Weights of a small encoder-decoder audio transcriber.
Model: encoder arch quartznet, encoder norm batchnorm, encoder activation relu, encoder depths [3, 3, 3], encoder widths [192, 192, 192], decoder layers 8, decoder norm layernorm_no_bias.
Training: soap at rate 0.0019, batches of 512.
Data: trained on short read English sentences (LibriTTS-R), 26041 training examples, 119.9 epochs.
Rows from block 4 of the audio encoder of a small encoder-decoder audio transcriber, named by matrix and row number. Rows with one number belong to one channel. Each number is 50 + 12 x the weight over its row's rms, rounded and kept within 0 to 99. All counts start at 0.
After each channel's rows are labels from the 100 clips, of 14848, where the channel reaches its highest value: "top examples" is what is common among them. Only what is clearly more common there than usual is listed. The data: short read English sentences (LibriTTS-R).
# convs1: first pointwise conv (encoder.blocks.4.convs.1.weight, 192x192x1), inputs 0-191
# convs3: second pointwise conv (encoder.blocks.4.convs.3.weight, 192x192x1, transposed), outputs 0-191

convs1.9:71 34 53 53 33 45 75 35 59 39 49 57 55 62 67 51 68 57 40 54 37 50 45 55 53 66 38 52 69 50 63 46 37 41 54 40 52 48 49 72 50 39 46 51 30 59 40 45 35 29 44 48 51 56 33 60 56 57 54 46 75 41 79 46 67 58 40 40 62 49 55 38 66 47 32 49 32 57 61 19 43 43 50 51 47 55 36 31 66 70 36 48 62 52 30 34 60 54 36 59 53 67 32 44 61 42 59 52 35 43 62 42 59 79 47 69 51 50 51 31 63 66 47 47 54 23 37 67 25 49 41 57 66 51 39 53 59 55 57 71 60 68 43 57 61 70 43 51 44 57 69 39 39 67 64 37 47 63 63 43 53 40 56 41 62 48 63 59 62 57 49 59 52 39 46 52 42 51 27 60 36 52 31 67 48 54 80 52 42 57 72 56
convs3.9:73 46 23 71 60 55 48 37 45 51 40 59 45 47 52 62 42 48 46 46 54 39 58 50 57 15 47 42 52 52 48 46 59 55 30 54 28 09 34 58 71 72 54 54 75 17 60 68 42 70 60 47 49 45 39 49 72 49 66 52 49 70 53 64 68 37 47 35 71 40 58 31 30 34 46 52 35 35 36 31 45 63 44 56 56 56 57 61 41 45 58 35 43 41 57 47 48 52 58 60 41 62 31 55 41 44 41 63 40 53 50 39 48 54 56 50 36 84 53 45 55 43 44 56 78 32 50 40 45 42 56 51 51 52 51 65 52 34 39 49 42 53 45 53 64 47 40 45 39 56 38 30 52 27 42 36 43 62 31 62 56 29 39 47 66 37 50 50 61 60 49 40 43 61 43 57 63 55 50 57 26 43 58 48 56 54 71 38 42 62 56 56
top examples: the word "of"

convs1.136:41 49 57 49 43 48 45 37 50 67 47 53 77 45 46 42 41 45 50 52 38 53 62 63 55 48 40 42 61 47 38 64 56 35 51 31 53 57 64 47 57 49 69 46 35 44 46 58 51 69 59 63 34 67 51 41 69 36 41 51 61 45 55 34 36 48 47 55 60 52 17 32 52 24 58 44 70 55 41 54 42 58 72 64 32 48 44 30 39 27 34 35 41 34 39 56 41 50 37 56 58 62 41 62 57 65 64 49 33 30 55 54 38 53 46 30 76 63 52 42 43 68 45 40 63 55 24 73 47 67 49 57 36 28 61 52 29 45 56 52 47 55 41 64 40 50 58 45 51 57 36 50 65 51 63 41 61 13 41 48 43 33 42 37 41 55 55 42 55 39 33 36 59 59 59 43 33 53 63 42 67 16 55 36 40 38 61 46 59 35 49 35
convs3.136:51 47 45 47 50 61 36 45 43 50 55 56 31 56 39 31 53 34 78 57 70 49 40 45 42 58 51 52 59 42 49 58 48 51 34 63 66 31 51 31 62 53 64 25 67 34 50 43 70 33 52 46 51 55 49 40 51 62 52 56 41 44 51 62 51 58 37 68 44 44 49 26 50 49 46 39 73 35 76 53 34 64 72 58 36 53 66 47 49 51 36 74 46 62 62 39 51 54 35 27 39 43 61 31 68 36 40 60 44 59 46 60 61 38 55 45 69 54 42 48 47 42 65 42 61 41 50 41 66 24 64 36 33 45 42 36 30 30 61 35 42 41 37 66 47 57 43 41 63 53 65 53 38 51 42 67 55 56 48 63 26 58 38 71 54 33 66 34 44 66 53 56 60 37 27 53 55 51 64 63 69 45 58 46 57 46 50 80 48 34 66 36
top examples: the word "the"

convs1.75:58 62 39 55 54 39 45 59 45 38 45 52 43 58 44 40 29 40 32 52 47 21 56 50 34 19 63 34 61 68 42 41 65 45 44 49 42 43 64 37 44 57 57 37 42 80 27 58 47 67 49 42 54 33 52 26 55 84 70 62 46 49 45 59 60 52 47 40 65 35 51 45 49 56 53 61 65 42 56 50 56 61 51 44 38 54 65 38 43 43 70 54 33 46 41 53 82 51 59 44 40 71 39 58 50 56 67 33 61 74 37 38 49 57 39 43 57 53 47 47 66 40 36 56 77 27 50 80 61 66 54 47 61 38 68 70 46 31 43 67 59 20 45 43 47 58 46 42 65 54 41 41 64 44 64 67 44 48 59 58 44 38 62 53 60 59 52 43 56 67 50 57 38 44 71 53 57 53 51 73 55 68 41 56 47 45 42 59 45 52 55 45
convs3.75:64 45 41 56 45 44 59 34 57 42 35 58 62 49 68 40 43 41 50 52 67 32 50 35 63 32 53 47 69 58 44 79 46 59 58 67 40 51 30 59 55 40 52 45 31 35 62 52 47 61 64 32 42 66 67 46 54 54 32 25 54 32 38 47 33 38 50 67 56 55 31 55 53 58 65 53 35 43 37 37 52 49 31 57 57 48 48 25 59 56 53 38 76 45 70 47 27 52 44 42 43 30 43 37 60 40 47 33 36 32 53 52 78 25 44 52 54 63 40 44 46 56 53 59 52 58 62 37 48 39 59 30 55 61 71 43 53 60 45 39 36 43 39 50 34 63 78 20 28 62 31 49 56 48 58 60 43 70 55 43 31 42 58 63 63 48 39 42 39 37 38 60 44 31 33 42 50 59 55 51 58 41 51 42 61 46 50 50 57 63 72 43
top examples: the word "the"

convs1.35:56 72 81 40 58 51 65 44 53 50 85 80 52 45 59 48 66 40 65 58 85 61 67 51 65 36 23 57 45 40 62 50 78 54 51 57 46 61 52 54 42 57 56 50 50 46 62 58 42 54 52 45 55 58 67 53 56 51 40 48 92 60 38 59 47 64 59 39 49 70 59 58 42 64 29 73 45 39 43 42 52 60 60 54 49 43 56 46 47 43 47 21 46 48 45 37 39 45 49 39 42 44 25 64 39 28 33 66 39 59 57 64 49 59 43 38 39 42 50 45 45 48 41 46 41 49 31 55 60 46 43 50 42 61 48 28 57 57 54 51 49 64 44 88 47 44 63 44 44 24 63 50 59 59 51 34 45 57 64 48 47 59 47 50 65 55 61 54 64 53 64 23 58 39 43 47 50 53 57 47 53 64 55 41 42 45 66 46 57 40 59 28
convs3.35:59 56 30 67 46 46 41 37 59 50 45 64 60 40 35 47 75 76 28 35 50 37 32 28 40 53 38 45 56 65 72 55 52 65 52 56 59 62 42 51 55 43 56 55 51 63 41 37 37 37 54 49 68 51 60 77 72 34 58 52 54 51 47 44 58 69 55 55 45 70 35 20 53 63 45 37 66 34 39 37 67 51 49 57 46 53 55 27 22 41 61 50 61 47 44 65 47 75 55 47 35 76 46 61 62 54 56 44 71 27 36 43 48 52 67 39 62 59 52 67 40 35 50 49 50 46 55 70 47 52 54 39 52 61 52 46 53 44 21 54 51 45 53 36 42 50 51 48 61 63 49 54 43 62 59 33 63 40 52 39 53 42 34 39 67 54 27 52 48 35 37 44 33 35 48 44 63 40 67 45 49 64 44 49 53 71 30 37 80 62 50 50
top examples: the word "the"; the word "of"

convs1.148:23 56 50 46 37 60 44 44 52 61 47 55 11 71 60 53 66 72 44 41 67 51 44 56 54 25 24 43 51 41 65 46 38 78 36 67 59 38 55 73 54 53 40 54 55 53 54 66 52 46 56 41 32 61 52 43 41 57 38 59 72 54 40 69 64 43 67 61 49 53 66 86 56 62 42 56 49 44 48 39 58 46 33 50 62 52 58 60 48 59 45 40 45 35 45 35 62 41 33 44 55 58 76 49 66 71 47 53 52 49 39 69 55 47 30 34 45 31 52 47 47 36 46 45 39 35 41 82 57 60 64 48 54 49 53 60 40 57 39 70 70 59 56 44 43 51 42 54 38 56 38 23 61 54 60 59 61 45 41 37 44 35 31 43 30 55 49 64 53 53 56 69 63 44 44 41 55 51 63 48 55 59 33 57 35 60 44 42 49 53 21 49
convs3.148:65 61 34 75 43 60 45 50 46 61 57 32 62 53 39 39 31 36 54 45 08 53 22 44 48 73 47 55 72 55 68 55 52 57 48 43 52 47 52 44 56 54 60 55 67 58 64 45 65 59 56 48 55 43 60 66 54 66 55 51 59 42 73 20 41 29 50 37 60 41 52 31 60 36 64 35 42 63 69 60 53 42 39 39 50 65 54 36 50 49 35 62 67 67 40 40 54 28 60 48 23 50 51 68 53 41 59 55 48 57 45 46 68 61 42 54 42 73 53 49 33 56 58 50 26 61 56 57 28 57 24 52 52 50 54 62 48 59 60 68 28 55 61 32 60 59 52 36 57 66 57 42 49 48 44 56 53 55 55 35 33 55 35 52 58 70 66 62 40 59 64 38 35 57 42 50 48 54 46 56 54 58 59 52 77 72 51 64 44 60 51 32
top examples: the word "the"

convs1.111:59 51 31 37 49 49 49 50 43 49 93 45 53 39 56 56 46 68 56 76 58 66 56 45 57 37 71 56 58 31 49 38 49 46 49 58 45 46 48 46 34 20 59 63 64 56 40 46 64 54 59 62 37 42 51 56 49 40 26 31 43 38 54 63 45 55 41 43 33 41 36 38 61 45 32 34 64 50 40 61 53 20 34 53 58 50 26 57 47 87 67 52 36 51 70 45 41 42 64 30 34 46 51 46 56 38 38 58 37 34 43 58 41 48 49 57 47 61 39 43 52 49 51 66 51 54 50 60 49 56 61 58 24 50 63 33 58 52 54 64 45 55 40 66 83 49 62 47 47 33 47 44 28 42 39 37 45 71 62 45 50 59 50 45 76 48 25 46 61 29 75 33 60 56 36 50 65 54 39 52 42 56 54 59 50 57 54 54 61 46 41 49
convs3.111:54 38 40 32 36 38 51 32 26 56 60 42 49 31 24 42 27 47 43 48 71 59 47 45 52 47 58 26 55 25 50 46 70 41 73 57 30 65 52 41 54 38 51 46 32 31 55 44 78 61 46 50 47 49 37 48 55 43 63 41 43 50 63 79 46 45 29 49 49 68 36 44 62 49 49 43 31 59 37 40 62 48 50 48 47 40 55 49 58 39 47 62 52 49 31 70 22 44 47 50 65 52 27 62 28 61 44 57 62 41 41 46 65 61 47 58 32 67 52 34 59 48 48 37 38 52 27 66 56 60 65 54 59 59 42 38 57 54 67 51 32 34 36 50 37 41 50 54 52 42 40 37 25 65 18 58 53 54 58 40 58 61 60 58 46 48 55 82 57 60 44 68 56 53 47 59 31 50 57 48 57 36 47 50 65 39 63 37 48 42 46 65
top examples: the word "was"; the word "is"

convs1.135:58 50 46 51 54 30 51 61 57 40 34 42 66 46 59 51 40 61 60 44 42 30 44 53 42 50 29 72 43 37 49 76 45 66 54 51 72 43 32 49 43 63 54 44 44 44 61 52 39 36 42 45 58 38 55 24 66 44 57 44 65 49 57 23 56 53 55 45 37 39 42 48 47 75 47 33 55 66 57 50 75 57 75 46 39 34 46 53 51 46 33 29 74 49 62 51 44 39 43 73 42 38 43 43 44 39 23 30 50 50 61 46 43 37 67 45 65 50 61 60 53 62 62 36 78 66 57 66 44 49 66 46 59 55 56 55 64 38 47 53 36 62 85 73 48 58 61 41 60 34 56 35 62 33 40 29 43 48 54 59 50 49 39 43 56 40 51 39 53 43 77 61 55 58 38 39 49 60 56 41 68 25 42 68 59 56 41 56 34 62 51 57
convs3.135:48 33 29 62 57 60 68 43 35 33 39 50 27 40 61 35 56 66 60 57 73 59 44 68 49 51 48 38 62 40 17 56 40 57 50 64 55 53 68 33 52 42 57 29 45 42 54 43 64 45 53 38 61 71 33 58 59 53 41 61 53 59 44 65 38 66 41 46 26 44 42 38 48 47 66 66 44 70 67 31 41 35 48 61 50 45 63 48 61 61 56 54 37 51 58 53 65 48 52 62 62 60 63 54 46 68 54 52 60 64 58 55 61 29 53 62 53 58 61 45 70 29 52 41 56 53 38 51 41 49 62 44 54 58 57 39 50 52 62 53 69 48 51 70 28 44 52 58 45 74 53 31 51 48 74 34 72 32 62 46 56 31 27 49 47 42 46 42 38 29 29 47 32 50 39 46 47 46 58 44 34 51 37 60 59 43 39 38 44 40 62 91
top examples: the word "the"; the word "and"