From a checkpoint of a small encoder-decoder audio transcriber: 9.45M parameters.
Rows from block 6 of the audio encoder of a small encoder-decoder audio transcriber, named by matrix and row number. Rows with one number belong to one channel. Each number is 128 + 24 x the weight over its row's rms, rounded and kept within 0 to 255. All counts start at 0. Numbers have three digits each.
After each channel's rows are labels from the 100 clips, of 14848, where the channel reaches its highest value: "responds to" is what is common among them. Only what is clearly more common there than usual is listed. The data: short read English sentences (LibriTTS-R).
# convs1: first pointwise conv (encoder.blocks.6.convs.1.weight, 192x192x1), inputs 0-95
# convs3: second pointwise conv (encoder.blocks.6.convs.3.weight, 192x192x1, transposed), outputs 0-95

convs1.178:141117149093160161171114135140114152089168181058145139144130137096114142113154104164112115155155132134127092118147121110145153147172092131101132141168142068173085138128128133141138140117158131123101094129164121153084123132147165127139154187181114104170115110113131137094172140150121091150
convs3.178:141134153179173135115127126080079138100134157167100130171129110118138136101129161111139130076097099151131141152125142113119137126163115126087119123103108190135121159088129135083137160138149111133122142091142082067118121103092149112124133159106119136126147125165109121155129121126112187118
responds to: the word "to"

convs1.93:103090151122167142123089097134115128140164098131104114098148127138116134135112099148141121148160162132157177142093104146092117156138086136106145114145105138131109125188121154149071137118142144084158153146159112129135146121118117154096111117110131207119160094104160113141134142138095089144
convs3.93:106140199161111164125148133133117108163164131122135166149111106122145112127116141154093119107122093115112130148140118162091076170182130143104148128156161138133099155153151143166141105136112125094113099148100144125169070098126120098121139149146165141116120189115136127119127109141158092116
responds to: the word "is"

convs1.137:117149135089170134136137137106164124135143148123121153126133127091154119131142138133121119139164116174138111126141101137131200173143127102126158103183124163102136139121084115115117138133132126114141166140098141092119122146088122099144145125073115168138104138139130061116140117099140155127
convs3.137:156159088140149108134129108105116145135098123101108146087130090123137120118119096140131118181153099138141140115108158145139118143126167092117124139075132074142134136117143104132117070137143111110122106113137101145123169150136153121100136108133171146114087139115131081106111166151117102154
responds to: the word "to"

convs1.44:166121122115139139135130107179152146085112214104124119107155111146135113128156121115126141098094147120138117137112100142164200128104155138071130106120115144136122131166129158116161141117142109125196170138119085134112154144149127117123136143135138145150119095105106136073136065152103101151
convs3.44:198104152145126128095125082145103093140142180118177129102143181135133103083103139157162108115104127139110099123095131129127152095161142144113132128120110153116101118106118134102142156120092130150090142116130127132113142133113108087118137117137106111101121112115161093144149104130166133128
responds to: the word "to"

convs1.108:122079116070156169137157115130123159127121127143108133149041160048166103124140131106143192146136137138135111129126133117129105128165127127183149119149083095117100133152142156138149128183107143126128161102109117124120150145137137114153128127175101095130124145104143149127152120143109126109
convs3.108:141143136072141121129070168093121105135152130097111140092124129149111169104172114138144102147115105153097124148119167108110085130188144156157132180115144128101100136130135137157121129091079091092141155131130133116127163089123104129111147138138124090129186145112136138155134082160117162140
responds to: the word "he"; the word "said"; the word "you"

convs1.27:133106139140142104102150118118122118145115092147128116117074114117113150117129113128142092168119120105144131166118152107192118119154114111149186112126100170109095095152174141099129128120132135142165132114154113142091130140110168148107151167103141103099093128146068155144142111140124134124
convs3.27:119070147112103125157152154158100129143166123083133170141126138115098135114134141155142147072124091107164112109118161168103126167077133110111156134145174141130111128122132132145108118139127083122066098105121105145126148153118171113134180137127109108112132103165147129103127112112124089118
responds to: the word "is"

convs1.9:146115132093132125138091113142093135093171166134111098090103102105145125136177155088145090105132143157130108091070160087119112080129202143107175130135129088144118120122147181120141165132128134146151164134141107163101134125101178146122144129146094143122150130101121178096113149116136103138
convs3.9:113122157136117110091125111121119171114077154102134155100142130135148120119083090123118117123092130156103087132117168139122127088142094093123147085140130102103080117123123128132141160114141139124164101123082147093152138154085109149133118105139111130119124099120113108143199096119157151137
responds to: the word "to"

convs1.54:122108155150146111126127109140115152153139114106129121159112100100169116097179121103135119140097143119119117090145170154117131129138177161155149098159102111117146118102107110133179143142121139134139133095172139144145084153165098142069111108181146132128143153165157151108111136145110124099
convs3.54:159106130096122169106117141120122129157131127151128121117094119105103133104073112133131134091171151132151115111150131109100084158134115146111114088145111161105146099090087162110058115119106113125122145136130146131129096106132136131122083140142078145172124119161110142164088130108130138153
responds to: the word "you"

convs1.171:102145138178152115101148115160115105163098131076107139147120120096162138125117147126123103180135123146153137113131125162145154172121120149130160133137131136123142162115144038138126121135145157113093104146115110079146180077143160088136140145147114111128128108160114100152142151128119091190
convs3.171:135147164120096138107138125143124108119125161127119127080111125092142151129139109140150138103130115167103123169100148129109127156156129163111135173098148116108065142149141148148121099138125157117134121168123099087126111100107102147135136102142126132110150172153179127164170112104157118132
responds to: the word "you"

convs1.162:151156115099125092151105129151087156088184059136138118121111121106099125108112165153103085120112158128096084135155153150126154148115082130110082114136135124124149104136092126133110159119156174110094163141083126110147135142120123126108156133129121160131136132165145144148131139131114091155
convs3.162:148114124128166115150147140105133114128161103117136149154138119109146139135158102110138149151108170127134103129080104147109143143134098141127152165154143106133085149070137141127134136121103118157097126084132104176143099133134139125149098120136100112140109132167141112121156159110100117105
responds to: the word "i"

convs1.19:151075124155135155113135111127132153142136096141125174136129115159170141104135100100145169103136162130117119151098117103140091082125126164172131099119095128137144154157153108137169141099085139133148133074110130107162147162098145104113072149092126125137129137130134108162159169152118101148
convs3.19:131087139103127100089103120154100119107144101116129106110128117126126133100119171130115133127089139176122144142127121137127163109131140108154147100132101164102122100086130122106115105148120140145144119148163088126120103138121148141171117122080149176121111163123098148125072091148108103139
responds to: the word "the"

convs1.161:131112124129157129150135134093120077126134163120136118126115163106165088171113121155081157079099109084106114130134098107105100125161129140123119092116115129103136156172172138146068127161090100108166097120103121131111133101149158145113142085114120166118102135123116123120135140079089100143
convs3.161:119157138091132092095150134112185138163174151138084114129124096130169104169125098132133135137126180131173171102128123115145139159099117144121152109095140136139181062169157118123180127116160130106080102092115136132155139121149109135185141167155119083162083122140157138168117130136139117140
responds to: the word "and"

convs1.50:139137114143124134150118129110119158202152097191165113119147165090192128152133145164113116129084118159121120115147098108147187154091135141142138130101110146130089127117086154110139146129086138126140124143155121134122100102149169104133155113112137108130123133136098107125174137162146133120
convs3.50:132092129121138133137153091076109114102112125125115126125125144146151145149102161102099130082120172113117075140106161138142165167133135164082151102131141129111132127151096137196101117143118148135116072142103090150086108144130144137122109106121125113153105156108126129159135127127148100134
responds to: the word "the"

convs1.55:106154084145147134115131174117094108110057084151120135129163155118070146084132130129175145103101144091125141116090155132115135151123145105169165162104160130157129159127157071143096132141096141125120118169104136136139159157161141115119100157104152104151144183160106129144132142102125128146
convs3.55:136160123111158126125090152150182120127118122144136114148111121117118122147152121127114139154100158151148105148101125143096136123152137090160143101091141182179105084130133099099095129122133142147124111139141134154142130126124116112140119143126082108130098114167144163104128144144118142123
responds to: text has "you"

convs1.122:121144142149158094130132135119185132150101161117103151143119119123086138175155107135122125126127112116122080175080099127130180128141138106133099158173134115122138170112115125151102110108131090100135161122139107104081154171126151136154102109138155115083131131135189159133141107105123134124
convs3.122:138130142154172095085147111089114141140156132155157120113165144107116130150121117121158131095109095094110122129122123131166134138131137132156108173112127149107163129108099152133146130143144112102145122127126138107181183112143148099105112132153134154139130065138124111078158155100145140107
responds to: the word "and"

convs1.168:121081115138129152104140129151100159155144117152192129167123120158182106136109102122184124117134167162119129100036122143141129144141078115125147125094139082153132138077090123107123150114077138117105154125136150151101127156114124100143126118117117124134139151160148137122147115105161111128
convs3.168:190160139112092147122123123133133213138090113130116104092145099143124120147134126137135141147141130129104099135119144127150122186169149126099121084150133155150096141131135123118118150155126129180154129175114134123158139147126120122128111185120087140130104137124105103103116101116133136118
responds to: the word "of"

convs1.2:114130165133124112128120152139150117131162121069148155142119073099166125162095125101112168175134117149123109086118101133163096128114117131122152124217172123110135150144128138111098133126159169099082130138139125091120148137145113143132143099146072163152126157158130137142139139128124141146
convs3.2:151095134126092113146089127089113141125111135136163129111127167115155143144142081124124099140089184140148141128118099140143106138144151135137134165166142126125139151177100149123133134113101142164137174172110114147107083164118127118133147107122089145163139147171121112096127147123113120128
responds to: the word "no"

convs1.69:146127087113138126099146152123122145136103128128126147186145163124105176116128107145097115166157137102128130131131170127117121119144126108109174110119143116117133102129130113118118154153140106087166162147132103087081110104124112105126079143126146142118110165106126147120140139140138081117
convs3.69:144125132090130148161178111130129119119119119159133141147132124128160123176118112144130132104160102123115143141139095098127122128166113103140181137088147108126122104103166115150148131187158129100175142142107116110151141176096116177120111147119146133153153116114109112130144117157093150148
responds to: the word "was"

convs1.111:141100129158129170131108123117118095129122145146108146118138121142128137188180085160114153116116123097083151116116147114091145144144142129140120058146135075148132133113158175123136157150103100128089137168116101146120107133110156161117132136117129099118158094107145150128153115194139128151
convs3.111:111124102149144090078112127143090102089112107114136133111118133103128124132160099126152133121121125129129171134142115095107165143179122093143116089126150124098141140110127121108094107101086120118109126123121117049129100129127143137155132125143107113173116117155107121132134123104125124164
responds to: the word "to"

convs1.135:128123148153168126113132153107152141129147190137138095138135144135106115126205112117110153139151108171150119091142169078135132133112120067167133118157124102153102117156093135159173066100140141143156128128116134101137174121108153102114135115117131113120123141120092100139127136117115112178
convs3.135:129099131088091125113121089072135114147113092092122175134125116123129153123126102154146103173168113176108097109151146113121106133156080130164158131137119091144092125109128181119112109119141122123141113143112137161115088077166134156177102125115116171124125097108106129177145148095119131111
responds to: the word "me"

convs1.87:110141117109154144075106135136125122168100135100121115147086135160088147130111107141117108136139153101130115152125093114121136129095126145167168159104149109107077147126115170128141126144157088067155128122158106116142097142130121094147134106161161089146106129071114132157132139111140114152
convs3.87:113134150142163114146122153112147150131122083106100091141154103130175125101141160140124166156143116135094142106126079148128130110100110119149130118137164151126132092144133148143138095143107162139143113141121145168100106135148136183113123142131129142110112184138125127121203119133149133127
responds to: the word "he"

convs1.0:129118167114122104122094099152118127189148097151149123145128133107169107125106153131169134142141144142115148147139135120120085144114137146126150105124092101161134145115127170114158164124124142133137148071152075138168109122152093159123168129166129114132166168100155069107136134103116121129
convs3.0:093177133152167149132123165167126113109144121127072100114102091174106124150144164143149099109173160152115139143114104147129076118100159127108071157105140133134128140147141097169128149172152072131139119099151140122128138107143106109129134146148129118143116165104141112091115103143147117143
responds to: the word "you"